From a checkpoint of a small sound classifier.
Model: arch jasper, widths [96, 112, 144, 176].
Training: soap at rate 0.0022, batches of 256, held-out accuracy 97%.
Data: trained on short read English sentences (LibriTTS-R), 26041 training examples, 52.1 epochs.
Rows from block 4 of a small sound classifier, named by matrix and row number. Rows with one number belong to one channel. Each number is 128 + 24 x the weight over its row's rms, rounded and kept within 0 to 255. All counts start at 0. Numbers have three digits each.
After each channel's rows are labels from the 100 clips, of 14848, where the channel reaches its highest value: "top examples" is what is common among them. Only what is clearly more common there than usual is listed. The data: short read English sentences (LibriTTS-R).
# convs0: first width-7 conv, stride 2 (model.blocks.4.convs.0.weight, 144x112x7, each kernel summed), inputs 0-55
# convs1: second width-7 conv (model.blocks.4.convs.1.weight, 144x144x7, transposed, each kernel summed), outputs 0-47

convs0.102:151118120101133125114117132125154137097130156093174132092107070111129087124127107106115101110146121141146069132132118113128114112117113149113120133107195117098127135121
convs1.102:144119111161134145091134125139149142182087149143123138103125095087126091129132117142105186132092110135095099171161149117114145066079139157117130
top examples: voice: female

convs0.120:093083137128125126121092157102111126151107086114084105166116051092157149127127122134106099108169137093139167127091118132138139135154137131132117135138057108145091122102
convs1.120:155101113157160128176155115181089074153098118170143106109137153151129121145082164144163141124123108100095135128121123128158131121141116106148141
top examples: voice: female

convs0.8:147104147127153116112046111111104122125108098082108098113147193149150121116095123102112138170115141127076160115156131154118122142075094111107122130102116120123145150113
convs1.8:106110108097131109149137149114125138173149165164085121128142142109161141109145110116073180108110134151108124139078148115171080116144125126125150
top examples: voice: male

convs0.116:149115147120152099129130114148130177132135135127167115108142200146111072104118125116138135144091112117078121136166140111110108145096139096130130107135135156108135157106
convs1.116:100163146101112131112114101173145147157125130157111148131096082112145129142143139122108159117087165151116108101054088129135109175147150158132118
top examples: voice: male

convs0.70:128137105145130099119073165130135112103134131117110115111121087128114112103081164147085101112122118070151141118068118150152123121115135151109136104147131087154118138102
convs1.70:139135147156127119148102146093140104101098129104167155128124138122150157163131135134124148173138163093140176174124127104120141123127118131157144
top examples: voice: female

convs0.81:100123141144133136154089109136081130111095076094110162120108120163152135139134157145112112106114157109124112143123145135124153121109133115100117159114113095152108139071
convs1.81:080138137121092096148122122109098110087165157112119134151100138113173164077092143144148106141105116112183140126119159118149113136119130125140163
top examples: voice: male

convs0.119:116115089114130123121076132114144142160148119171121134141094177115132089093105140122121142113161138108115175155121131146142150113131156099108103160087120127119101078116
convs1.119:136130136094098079152151091111147126120175089120136129131123106143140152117110136093094123150110127134137128099111143139118150091106106092148098
top examples: voice: male

convs0.34:113139116123107112123134113105108150092153093095123147103147128122099147126117141061140109130114097131102121130168073097138126172118123103117106119138159094141136092093
convs1.34:119153158148133173125147118186084144127111142109079109091136139125174068131138133150136110105138101117132120115168122128136159097080170138099140
top examples: voice: male; the word "of"

convs0.41:131075095105152087115111082146144153117115167111129129103133200117117080111127100147131144102097151149077139108144154128121121101092120132112109142066142129117117137134
convs1.41:157140110120157126102143131160153131127094145157101164061184142086117110113156135139126131097106116178122117111064073147146133134145159112131103
top examples: voice: male

convs0.143:094097105125140125124076161141129104136158174169115114136103156151137095125087108133128112105137144107130179122119136145120135101144118108129150162091130110127134109158
convs1.143:161117096119125126135146146141139164110116090114134121108092130172079138166132097089103140163118145160115107140176125113149147085124135101151124
top examples: voice: male

convs0.22:093156107096091147133106153163139133084121114104130162144129121122103112114145109130120100103124126094107124153112137184130125133109150106092142138169165092131132100113
convs1.22:154137123113111096132107128115123111110156130122110075139207139162115132123142158143097091135099133108092147159106148111082105139130130112113164
top examples: voice: male

convs0.17:142107061117134091072121084143117137122114114108155128133112202108125080138131102138115135103126097125080131179126117090113128135095152148083108139105110116101105084137
convs1.17:134119161105076084129148149061132131116152112136115120096111115145178153110138137118108132175097119144085118115096111146107134134142080118080099
top examples: voice: male

convs0.105:127128105134132130146144139128148098095117133111112132131125030169111146128152112121074095081135121095131109105065123132127124119146154115121145157144132140139152124136
convs1.105:107138141162123122120137132148102067116126129095162168142147155131126110138128150145136118090099121116099154116098167146093092147119149085138136
top examples: voice: female

convs0.31:139131129098134130122121093189146153119094133094163133106153185117130082178130107109122171102120138114073118129155136120094148122094125107104110114104110088138094108151
convs1.31:132134125105110121121129136101163127142120142122129161067176153109126100129120147089126163146150145154100120133036119151152158151137151161096115
top examples: voice: male

convs0.64:138100112132135120098147101140130196122135134115160146087122147133122109073104076092070132114098095122059101131145135088128147137099143122116117161106126127138130103160
convs1.64:129141156107132149112189128139175167133093095179144133087083134149139130161130148117110135118109105138098156109122102106123113161100119102091120
top examples: voice: male

convs0.38:156104138100153104120108133116106146095158108095144092119156161126126134155107124081152149172091124124076146106131151135133104152100103090104113111100147108119135157121
convs1.38:136128107099177124122093146112147137173122106128104144099155129119143139105135132065080172124126129154096141126114125117133128133139133139153103
top examples: voice: male

convs0.125:138125151134103075124102172130115113137140121082090121126150118128171103130095157165114109135099138066109126128116114100137142120112125110133103139098116074107087119092
convs1.125:134110128148111147132154109122120090107115093101161119126143123134123081173096116115163140169146122095126152102109136130162130090122153137176121
top examples: voice: female

convs0.93:154178103149141089097104129132113149102147114134136144141153124098131111108106128108070097122131093122115106146113109129137139102098151168121088116180121097164150105076
convs1.93:111120142145115166143133149113107142152125112174110135113163120170133118116104125144141123116151078135146163131095089151127144109135150112142146
top examples: voice: male

convs0.95:115087155093120101137080109173132127116083143103137135143156151116110096178104097120124133122109139152055124126184141141111143106111102108107121128098116108130125110150
convs1.95:155163137091116107112099157117173149154108139143101136095146116134153125136145126060099135139147165185110128098092115144139132157165152123114123
top examples: voice: male

convs0.128:133118083103101112113112130149126135088157131066135122079135142142160107124119122085137128128123106125125090142153111087139126142099111155088092172104180139112124138104
convs1.128:098116166114108146080146113102163141160139159142108118095099128118118132085114122129112177136087093120125149138077135130109104115116139143089108
top examples: voice: male; the word "you"

convs0.110:119150128065102146099123087119085139118103119084108137127131130121126109117138111099101134104106083180048107121129130093157108140150136114084098103156122112127119121109
convs1.110:103124186118157108059095136147146160119116105159091108113141133123137154104162143141078106106147120186171072137127126117152093124117105132125129
top examples: voice: male

convs0.50:116103084109110145113114134132121131142123124146119160147111102164073137134150165131121085117112110134099167145098133131087120165125114081129168117126093107165153080192
convs1.50:134139139135123096138139149179157157119135108098109148092095117143126160132120155120110096134132149127139131059142125126172137131133157158129136
top examples: voice: male

convs0.126:087133124141144128106115147133118135137103119171132143114110083062127136084081091161076147113127120112156141153078145116149117099141131130113129141144132151108111120116
convs1.126:125140138149142150135164119103139078096140112119146154098137135092119149152146119126141156110103140114129158141114150119120131111152109092161153
top examples: voice: female

convs0.80:104119078132131137125088103135109149142151152152132120118127132083098080116113094125114120157129114141111149153143152128115120121156110141135124133116115123160150111169
convs1.80:158116131161092155114154116118159138124090062114107127106093111167093164140143109082102140157102091130137114121163066128125146075138139132118125
top examples: voice: male

convs0.106:123133142144131096153130135161138157117107121091143127110150187118115095116150072126107118131122119131106122171162159120120147132082159149123110101141110115155151121103
convs1.106:130163128085103142116130141132115108122156123157096162082149118132128168139158159175134095132080106169132130113059092144100134134123146111078118
top examples: voice: male

convs0.94:134125096160122123099084114152117148137152102148134113127120197121114138104104125139083105145097111125102149106121154120126156142099115128114133139094076069148101167172
convs1.94:110131122108114083126098141095164152120129091118117135102128151147148135137109166134144131125140168101126147089153138107134098137157081126078113
top examples: voice: male

convs0.133:108086117095161068119090124157136147135114115103142102112156172133082094105139100125142103138090105143112145120177137110106121111101133131152129117093169146152170147113
convs1.133:134153138115084124115151137088124134156133137153104167076128129132198152150124125085130143129117108156110104108058099122151124139168112142098135
top examples: voice: male