python train.py --norm="batchnorm" --batch_size=256 --lr_schedule="cosine"
Rows from block 2 of a small sound classifier, named by matrix and row number. Rows with one number belong to one channel. Each number is 128 + 32 x the weight over its row's rms, rounded and kept within 0 to 255. All counts start at 0. After the name is the row's rms in percent of the matrix's.
Before each channel's rows are labels from the 100 clips, of 14848, where the channel reaches its highest value: "responds to" is what is common among them. Only what is clearly more common there than usual is listed. The data: short read English sentences (LibriTTS-R).
# convs0: first width-7 conv, stride 2 (model.blocks.2.convs.0.weight, 112x96x7, each kernel summed), inputs 0-95
# convs1: second width-7 conv (model.blocks.2.convs.1.weight, 112x112x7, transposed, each kernel summed), outputs 0-111

responds to: voice: male
convs0.18 086 [ 90 163  94 132 104 118 171 137  91 118 110  81 125 133 113 128 146 142 124 106  95 107  95 141 101  94 117 133 117  78  91 166  77 108  88 139 109 100 115 192 139 113 129 115  95 130 121 122 130  90 131 150 202 122 185  59 138  93 147 121 141 161  63 132 175 120 170 183 157 159 127  96  78 137 112 114 173 190  51 102 135  81 116 123  83 100 160 130 128  77 108  66  95 119 152  93]
convs1.18 114 [168 107 175 109 110 109 167  79 133 116 122 117 123  76  96 148 142 126  95 140 142  57 153 116 139 131 183  52 102 137  98 118 117 113 169  39 171  90 118 144  68 104 132  94 173 147 102 106 150 122 100 164 106 152 138 148 157  74 159  82 124 169  95 141 138 168 141 126 146 135 135 148 150 166 117 147 114 125 132 123 117 172 102 134 115 131 125 143 119 114 204 131  61 169 135 117  76 169  97 154 105 160 129  96 127  94 116 120 221 104 185 180]

responds to: voice: male
convs0.58 097 [105 136 111 114  84 197 114 177  80 139 109  73 169  97 141 122 118 105 131 106 153 152 152 135 105 176  46 176 152 145  97 133 111  93 149  92 131 157 167 113 156 107 124 157 188 166 157 129 133 112  75  42 142 173 130  93  76 163 114  57 120 119 170 141 112 108 204 101 123 145 131 143 164 121 131 108 122  91 105 119 127 126 111 123 105  81  90 159 136  94 158 138 109 154 173 165]
convs1.58 108 [152 113 128  56 117 130 142 101  92 115 143 134  93 148 108 165 167 143 200 141 129 103 177 133 127  95 173 139 179 173 139  43 143 127 161  77 143  96 118 121 159 152 105 145 136 147 183  91 146 158 181  91 142 154 113 142 183 126  88 128 129 149 134 107 161 164 124 140 170 166 226 128  64 141 122 153 110 134 129 112 122 143  56 141 101 162 143 128 149 142 171 137 149 159 119 155 140 145 154 125 153 201 164 110 175 115 159 111 152  67 167 100]

responds to: voice: male
convs0.108 108 [126 110 153 170 123  75 147 138  68 102 169 124 109 120 109 119 115  90 110 117 142 131 156 147  88  80 156 119 124 144  98 170 101 134 160 117  85  44 153  97 199 133 133 127 103 121 122  75 140  97 188 133 153 123 140  80  93 146 110 185 114  86  81  74  79 145  68 169 139 118 103  97  95 169 118 141 140 183 100  97 128 190 173 146  97 175 166 138 165 134  86 149 146 145 128 103]
convs1.108 090 [107 150 125 167 105 163 158 119 146 160 146  92 155 180  83 114 138 144 121 169 133 102 171 156 122 137 110 125  82  77 165 160  99 138 109 188 176 156 138 135  99 132 106 138 131 114 128  96 163 132 125 127 140  98 121 139 183 143 150 107  35 163 135 197 111 127 167 114 108 139 153 133 115 125 179 123  92 148 146 173 137 189 194  89 148  90 107 170 193 134 144 150  95 108  69 167 131  60  83 206 137 150 136 124  60 143 121 159 122 108 147 150]

responds to: voice: male
convs0.94 101 [ 86 113 121  83  82 174 146 192  58  57 110  74 132 102 129 115 137  76 137  67 153 144 144 166 122 159 100 160  82 134  69 140 135  93 170  95 168 153 116 117 149 156 153 140 134 198 149  91 116 112  94  85 116 171 141  68 109  94 108 108 122 147 127 134  59 140 157 126 158 136 127 117 161 132 153 151 191 141 101 132 127 141 155 181 108 128 114 158 119  92 165 177 136 118 144  83]
convs1.94 103 [148 131 145  98 109 164 150 121 141 111 171 106  99 178 136  95 139 106 179 121 109  75 163 160 135 178 149 115 146 121 116  70 118  87 146 117 162  96 118 141 174 147  89 100 167 136 163  78 161 188 132 125 166 121  98 206 147 117 143  85  92 168 130 138 171 115 132 113 163 152 173 134  92 136 116 226  85 142 163 118 137 142 146 104 118  86 162 113 159  88 213 116 111 148  62 160 121 123 134 168 120 132 181  98 152 131 125 114 180 112 191 125]

responds to: voice: female
convs0.48 097 [120 101  97 134 105 151  82 119 151 178 138 123  72 138 131  93 108 133 136 105 128 136 115 160 152 147 111 163 138 144  84 154 108 122 106  99 167 147 122 137 134  33  94  69 152 100 107 199 119 125  85  87 134 100 139 100 154 131  94 133 168 163 165 104  70 129 159 118 175 154 148 101 143  79  78 125 121  84 105  89  65 159  56 151 142 109  94 101  73 109 151  58 147 130 168 131]
convs1.48 108 [172 122 203  76 126 134  98 111 131 138 142 119 101 177 144 135 107 178 144 110 186 207 177  88  85 127 143 119 123 173 158 161  70  77 108  48 123 116 123  81 117 162 110  82 159 114 144 118 117  83 155 118 143 155 151 149  71 110 135 115 168 107 127 126 141 132 118 172 120 192 135 103  88  78 152 117 141 100  96 120  86 108  86 153 179 166 111 120 104 162 160 102 166 158 168  98 167 125 101 155 183 151 161 131 171 127 114 151  79 121  93 137]

responds to: voice: male
convs0.32 067 [114  86 123 134 107  85 164 163  42 112 129 127 103 125 140 119 117 168  91 162  99 117 104  90 137 142 126 105 117 132 124 167 130 110 156 133 107 106  67 183  97  99 144 127  57 171 157  78 135  35 136 143 123 132 183  41  96  80 136 123 149 134  44 133 143 128 131 101 124 137  76 120 106 117 118 117 142 106 135  94 122 120 154  74 116  74 136 115 119  93  90 168 159 115 176 140]
convs1.32 111 [197 140 176 117  48 129 137 107 111 118 133 124 202 113 113 126 106  90 114 129 133 125 148  68 153 124 115  75  98 111 118  94 154 162 141  59 122 122  85 128 111 168  92 148 144 127 107 133 127 129 120 175  97  73 173  90 176 104 129 119 105 183  80 138  98 176 141 116 126 183 138 130 131 133 204 107 156  79  87 150 119 137 139  27 129 191 112 118 155 132 122 150 119 137 141 144 134 161  79 140 133 154 166 157  83 126 135  65 170 118 153 147]

responds to: voice: female
convs0.75 116 [129  80  68 142  97 122 122 169 135 135  92 109 132 102 154 139 104  70  70 185 137 132 152 111 144 143 176 118 180 168 120 161 163 123  90 101 136 106  85  94 115 136 136 128  69 176 152 148 107 102 153  87 113 187 106  79 204 176 125 126 132  76 113 175 177 110  95 142 178 124  97 107  87 139 130 153 115 120  92  63 117 158 143 104 142 122  51 160 142  81 115 107 119 121 155 130]
convs1.75 090 [125 139 115 154 129  91  96 149 112 127 146  79 147 162 172 119  96 194  79 165 179 132  72 162  91 194  78  76 172  97 134 135 160 161 120 124 141 142  95  60 128 125 195 158 107 132  89 168 110 109 151  80 153 146 165  80 153 157 119 184 145  99  90 103 103 132 119 163 126 102  87 123 190 140 135 103  94 156 161  73 141 152 141  80 117 134 103 102  95  95 132  99 122  70 165 162 155 114 130  90 118 128  75 118  99 160 180 107 135 137 129  85]

responds to: voice: female
convs0.83 098 [ 60 124  75 154 187 150 131 151  98 165  89 145 114 103 147 218 123 101  71 105 149  94 151 142 107 116  94 135 111 105 103 151 161  98  94 111  81 131 131 131 151  94 142 137 110 111 134 146 147 114 138 120  57 169 137 154 165 108  42 121  92 115 175 105 141 114 162  95 122 134  88 127 149  87 135 165 107 155 135 100 115 114 157 144 121 113 143 173 168 191 133  74 168 104 100 208]
convs1.83 099 [118  81  84 101 168  98  97  95  81 151 146 101 127 170  60 178 152 108 113 161 137 152 114  81 110 152 148 182 115 153 152 146 144 139 116 133 101 146 130 118 159 126 118 207 175 143 156 104 190  85 123 128 100 147 146 127  84  79 182 137 138  75 189 128 157 191 123 115  83  93 136  97 125 115 114 112 124 102 198  76 121 148  64 106 128 127  90 157 115 157  74 109 130 162 151 129 148 103 157  97 211 104 127 137 160  81 111 107 141 115 129  94]

responds to: voice: male
convs0.88 068 [117 142  87  84 124  88  82 122  80  92 137 102 139 142 121 101 165  88 146 133 132 138  68 170 123 168 141 148 117 118  93 149  81 128 104 144 114  92 110  73 158  78 116  66 104 151 120 145 103 109 135 137 160  68 180  52 129  87 104 117 135 149 136 124 164 138 214 151 205  93  85  94 125 119 111 116  92 123  60 119 129 143  86 141 130 142 185 185 131 109  84 119 136 134 159 114]
convs1.88 124 [ 85 131  97 139 140 123 185 145 139 109  86  95 163 158  87 115 104  96 133  68 182 124 149  62 125  91  96 101 121 117 108 132  66 151 128  72 162 110 116 111 111  90 137  69 164  99  95 120 119 148  64 132 112 109 148 145 121  94 189  95  94 108 119 128 152 138 136 104 156 156  49 122  81 183 129 173 163  90  83 161  64 167 117 148 121 105 142  81 156 135 202 118 102 100 142 101  74  98 138 106 110 118 154 175  82 106 116 126 111 118 165 131]

responds to: voice: male
convs0.65 105 [ 78  99 127 141 117 110  96 145 142  76 111 120  90 177 131 126 102 136 118 141  92  92 228 126  83 119 119 131 122 132 101 186  86 138 147 150  67 171 159 142 159 154 157 133  85 116 121  86 117 111 144 122 121 197 148  67 117 118 127 148  83 140  53 121  51 134 111 102  95 137 148  73  95 163 138 103 144 240 100 121 134 118 128 117 122 140 146 147 128 121  95 144 110 109 152 121]
convs1.65 099 [148  99 149 121 134 183  98 135 146  66 128  96 132 187  72 172 140  95 174 167  97  91 144 131 133  96  80  99 160 103 124 163  87 113 117 172 139 126 103 127  45 169  81 119 132 113 116 113 208 118 138 152 110 119 159 111 199 136 161 131  61  92 148 152 103 117 140 128 121 116 124 153 147 101 139 126 107 100 124 158 176 138 154 109 137 116 112 142 147  71 115 162 117 160  80 149 144  86  98 187 138 138 141 137  85 165 159 142 192 146  57 192]

responds to: voice: female; the word "was"
convs0.0 105 [ 78 106 128 114  74 128 104 150  88 116  94 107 143 140 151 137 141 178 176 157 156 102  96 126 170 150 103 144 140 113  73  81 124 123 144  98  97 137 151 111 116  65  54  95 200 178  81 128 159 119  90 106 111  99 132 177 136 138 129 130  95 165 158 132  60 115 157  95 158  91 119  76 133 117  86 128 147 119  90  99  58 128  96 134 119 138 101 161 155 136  97  58 119 115 182  86]
convs1.0 092 [119 138 159  87 105 162  96 105 175 155 139  97 112 112 109 162  95 138 138 150 117 114  75 128 113  99 133 135  94  61 117 140 156 134 160 147 107 150 105 122 153 136  53 125 117 114 122 134 169 110 114 130 144 158 110 123  37 124 147 119  93  81 160  95 102 197 142 132 167 112 128 162 157 102 126  79 126  66  93 159 167 122 101 183 170 147 163 161  79 202 153 120 157 179 210 135 132 134  83 121 131 138 127 145 142 128  97 183 161 129 163  48]

responds to: voice: male
convs0.57 078 [ 76 148 105 170 103 159  93 141  97 119 110 163 113 166  96 129 108 138 128 114 128 152  11  72 183 143 117 159 162  99 171  91 161 156 111 128 123 145 149  85 158 152 137 112  98 141 150 124 139 148  91 146 132  64 152  90 109  74 103 131  62 106 142 141 110 142 145 118 113 176 121 166 119 147  87 164  90 159 159  91  82 138  63  77 134 124 189 194 131 136 125 130 146 152 142 134]
convs1.57 101 [147 129 108 135 116  78 144 118 175 141 107  79 157 178 101 140 122 110  33 145  68 114 106  72 108 155 100  59  92 106 100 117 122 151 135 106 155 102 151 170 144  89  87 179 137 151 101  95 151 152  61 157  57 191 104 141 143 111 118 125 146 142 123  63 114 121 127 103 154  76  58 146 160 105 162 115 145  85 140 150 106 199 102 160 162 146 116 176 118 138 114 132 135 120 146  98  95 151 162 145 136 139 106 117  92 116 117 157 116  95 181  82]

responds to: voice: male
convs0.102 095 [207 140 124 173 122 146 146 105 120 101  99 113 105 107  67 172 106 103 105  64 108  85 140  85 187  96 130 107 105 150 142 145 123 135 133 156 174  91 151  97 136 159 157 105  83  95 146 115 147 108 103 123 168 102 132 101  93 107 104 142  96  56 122 159 103 142 115 102 113 110  88 115 202 149 108 150 138 147 125 151 123 134 175 102 102 137 102 217 130 142 176 159  68 147 110  51]
convs1.102 088 [111 186 127 107 107  86 204 135 144 125 124  94 147 129  80 138 115 108  78 131 136 118 168 132 123 158  81 115 116 100 109 108  82 123 130  58 175 104 132 146 122 128 106 128 154 226 104 153 123 158 106 158 114 180  89 154 154 128 129 129 155 205 132 111  91  31 174  90  84 131 105 122  49 116 131 141 139 152 139 139 151 182 136 118  90 137 142 151 150 131 123 140 183 153 114 154  91 138 201  89 181 155 127  93 136 128 155 155 126 152 153 119]

responds to: voice: female
convs0.89 110 [133 128  96 153 113 165 166 161 124 150 136 143 123 130 143 132  72 142  83 101 149 166 137 141  99 150  55 138 145 125  62 119 119 130  79  97  95 173 120 171  93  78 144 114 112 124 144 125 124 199 112  85 110 125  91 157 150  67  49 123  81  85 131 172 119 146 154 156 170 141 147 141  83 134 101 130  95 145 126 119 108 134 127 107  89 117 112 143 143 164 138 151  24 199 128 182]
convs1.89 095 [148  81  78  93 126 129 121 113  81 106 153 123 141 103 107 178 220 152 116 115  93 145 146 128 176 153 132 179 102 144 166  73 196 122 176 185 134 101 130 149 140  67 140 124 122 134 224 147 161 111 186  96 150 145 136 102 109  93 134 150  73 136 112 158  96 150 140  87 110 106 198  92  98 145  85  85 140 119  96 112 157 125 146 155  92 156 161 102 152 146  91 132 130 140 119 118 116 147 124 139 109 126 114 190 136 174 126 140  88 202 148 131]

responds to: voice: male
convs0.70 119 [ 87  91 113 129  91 193  78 114 143  97  96 130 100 149 100 117  94 145 106  78 126 114 200  96 102 118 100 107 169 135 136 108  94 170 102 120 104 174 124 108 146 133  93 170  78 122 152 121 121  71 127 150 148 123 103  43 106 102  86 140  79 101 128 124  95 123 125 122 127 170 170 134 117 108  46 120  65 203 140 164 103 169  86 111 132 106 131 165 169 149  92 120 114 159 171 128]
convs1.70 101 [165 149 152  85 143 144 104 112 103 139 166  94 108 136 140 146 150 122 149 101  96 103 153 148  84 107  89  97 148 125 141 174 132 108 137 202 162  94 148 161  73 132  72 131 152 103 136 135  80  85 161 200 132 137  96 131 117 154 188 176 104 119 139 103  84  68 118 106  96 138 194  91 122 112  82 139 131 160 112 117 100 128 119 204  72  97  65 154  99  72  93 144 132 160 121  73  94 191 148 169 145 161 123 135  93 152 148 141 167 108 156 141]

responds to: voice: male
convs0.77 092 [162  95 113 152 139 109 121 111 127 145 117 162 116 115 119 139 139  80 112  91 151 119 123 152 142 102 137 124  97 136 114 149  74 141 130 152  57  45  79 119 156 120 150 164  91  63 175  70 156  93 187 163 122 110 145  82  82 109  85 177 179 135 114 104  99 159 160  84 106 163  94 114  81 117  50 115  74 143 132  90 142 161 150 147 120 130  92 162 152 145  89 134 160 105 148  75]
convs1.77 107 [138 107 131 152  97 108 140  98 120 137 112 126  93 129  80 105 178 177 134 103 162 153 123  61 122 159 149 133  81 108 121 153  79  97  95 134  82  96 182  93  68 173 132 154 142  79 188 118 164 139 117 100 173 151 144 152 161 112 162  75  87 181 105 131 148 160 139 101 140 154 206 124  45 166  94 142 155  80 204 159  97 117 130  93  90 141 130 126 155 139 145  92 134 132 115 134 115  96 197 121 141 211 129 107 126 122 136 137 141 111 105 134]

responds to: the word "was"
convs0.62 116 [117 118  96 144 128 106 106 149 107 140  98  91 108 129 115 132 114 216  97 164 146 114  48 108 125 161  77 100 155 118  89 101 140 155 114 165 109 147 104 127 123 121  68 126  90 151  91 137 204 121 167  55 112 142 107  72 109 146 146  67 161 132 230 155 104 123 133  77 141 118 115 136  82 130 148 122 108  97 102 126 106  91 120 133  85 137 187 131 126 113 110  75 114 113 151  79]
convs1.62 088 [149 124  80 156 119 105 165  84  85 228 182 178 101  82 126 112 114  99 177 122 107 120 162  88 141 139 132 132 145 120 151 152 135 141 182 131 169 181 177 147 184 136  80 168 147  93 158  89 129 119 161 159  93  88  93 130 109 118 169 171 134 103 132 153  61 163 151 136 128 124 162 124 134 111 115 119 139 206 117 161 116  97 157 139 112 119 160 173 102 158 154  92 139 169 129  87 190  87 137  94 179 178  90 134 144 138 167 128 147 160 123 109]

responds to: voice: female
convs0.45 106 [ 37  74 178  83 109  89 110 167 144 133 140 145 124 147 146 172 141 152 135  79 201 133 133 138 113 145  68 138 127 125 176  94 144 177  97 157 148 151 115 194 119 184  89 102 130 193  74 138 106 125 132 180 127 105 147 131 124 148 104  98  87 155 126 144  61  98 151 119 186  97 105  85 146 123 178 137 161 162 121 103 144 135 154 148 122  97 124 136 160 111 114  88 140  70 142 133]
convs1.45 086 [172 113 130 151 145 159  81 141 138 142 112 106 166 118 100 130 136 125  96 131  56 103 103  97 139 130  94 166  75 148  96 162 153  97 110 117 133  97  73 178 104 195 102 144 142 125 109 106 119  49 156 225 135 135  85 217 104 153 153  88  89  65 197 128 119 166  84  99 104 149 110  99 114 116 108 166 186 120 146 111 118 139 132 129  96 117 157 108 137 141 180  85 116 127 135  84 154 106  96 158 157  98 160 136 111 126 164 151 142 135 174 111]

responds to: voice: male
convs0.64 092 [151  56 112 170 121 130 114 126 106 169 120  95 141 132  77 127 142  59 141 144 145 143 122 123 114  69 108 188 141 140 154 164  61 162 105 144  71  81 101 110 196 139 129 161  88 147 137 112 116  76 133  83 188 117 135 116 129 138 108 101  84  61 122 124 138 100 103 151 172 138 104  92  81 178 114 121  77 110 119  95 160 156 117 103  68 112 172 166 127 130  79 146 140 119 158  84]
convs1.64 082 [138 128  70 154  73 138 108  97 126 158  90 148 158 128 118  92 206 120 213  85 139 100 137  90 122 134 148 156  95 165 128  88 122  71  99 194 126 108 161 128 104 120 140 178 136 155 173 145 121 131 191 153  85 121 153 195 202 157 131 130 100 127 105 120 159 122 129  98 127 122  94 123 143 130 146 110 154  72 136 100 111  78 142 138 108 205 144 164 136 150 123 156 114 101  57 137  97  77 154 138  83 112 139 162 104 129  69 140 173 100 106 115]

responds to: voice: male
convs0.22 105 [159  94 172 131  80 145 146 132 111  49 107 147 135  98  88 121 151 176 130  92 129  87  80 101 142 130 109 164 122 164 121 108  88 165  64 145 157  97 154 128 100 157 158  83 117 141 117  95 132 129 130  95 160 117 150 116 111 136 111 157  64  98 105 125  45 128  93 111 126 106  78 117 183 197 119 149 178 133 131 172 102 122 145  81 139 173 116 198 125 177 141 136 114 135 148  56]
convs1.22 096 [ 92 151 151 116 101  81 184  85 182  77 113  76 100 119  46 125 155  99 114 136 135 100 178  94 157 184  77 117  76 127  69 123 122 102 128  90 136 128 139 141 105 164  88 164 143 168 131 154 139 171 121 163  91 171  98 135 150  94 184  89  98 152 114 161 132  99 114 121 110 145 105 147  51 111 195 116 162 180  83 147 123 186 153  86 133 117 142 133 176 119 132 102 160 157  89 150 118 136 158 124 144 168 138 105 121 173 147 154 171 127 145 161]

responds to: voice: male
convs0.2 089 [112 123 118  47 140 163  85 153  92 109 149  71 139 156 122 117 122  64 158 101 189 119 166 109 131 191  96 119 141 140 127 147 145  92 163 157 119 172 102  66 177 139 134 125 128 151 157  99 138 100 113 106 107 168 134  69 126 100 142  67  77 108 166 179  60 128 170 118 105 152 124  90 136 120 137 140 133 139 120  92 158 121 176 166  99 113 127 177 128 119 103 195 150  86 186 110]
convs1.2 106 [155 114 101  89 112 114 130 115 146 139 127 103 119 174  76 123 175 134 194 117 123 108 106  96 122  97 132 129 207 176 137  62 104 110 167 119 178  83 129 156 139 146 121 126 123 156  85  82 120 156 202 159 141 137 104 173 118 154 127  92  59 149 169  97 145 115  93 122 155 172 173 127  76 156  90 205 104 141 129 124 186 155 114 118  93 109 158 131 167 111 128  95 130 132  72 135 121  60 164 168 153 166 179 111 132 145 114 104 119  89 167  94]

responds to: voice: female
convs0.51 104 [115 176 143 124 109 119 162 216 168  85 106 104 144 129  61  89 124 163 126 108 159 143 136 157 125 126  79 111  86 101 153 137 141 144  65  92 174 134  93  84  80 144 173 158 133 139 118 144  73 151  80  94  85  99 147 141 103 113 148 148  49 158 165 164 149 101 146 161 150 122 148 113  66 142 134 134 129 103  80 121  99 114 105 130 138 172  73  88  97  75 146 143 123 161 122 179]
convs1.51 099 [109 114  13 115 117 123 114 177 109  68 166 119 120 173 157 142  97 167 142 125  86  64 154 163  74 108 171 134  95 153 127 131 155 133 153  85 111  90  93 175 168 148  98 174 125 130 131 113  86 136 115 107 121 110 148 156 181  99 146 161  88 187 148 126 104 140 142  65 109  64 126 141 166 144  95 145 117  74 141 152 127 101 145 175 158 125 137 131  72 108 152  77 148 112 155 137 165 137  73 145  87 114 156 101 137 148  86 102 150 178 109 101]

responds to: voice: male
convs0.20 114 [ 93 143 134  87  81  38  95 191 149  80 110 121 110 140 155  92 121 176 151 123 137 139  94 136  79 113 158 154 140 126 155  95 140 113 108 198 109 140 173 123 160 143 117  48 116 166 104 108 125 147 157 148 144 125 127  77 119 147 139 144  72 121 129 110  61 168 189 127 121  94 100 137 141 143 122 155 158 119  77  91 127 119 104 121 119 188 148 128 124  87 104 168 138 102 152  36]
convs1.20 088 [165 106 165 101 125 157  94  93 125 147 140 137 176 119 150 145  92 153 111 142 102  89  91  96 121 136 109  66 110 107  43 120  92 106 166  98 147 165 168 183 148 163  98 100  99 116 106 116 110 146 112 191  54 214 181  89 142 138 112 105 124 102 136  61 177 128 136 147 112 138  79 108 164  69 134 133 124 146 155 121 123 189 153 139  93  76 134 147 129 137 105 118 140 126 124 160 144 122 132 148  70  80 100 118  71  89 181 116 133 159 165 152]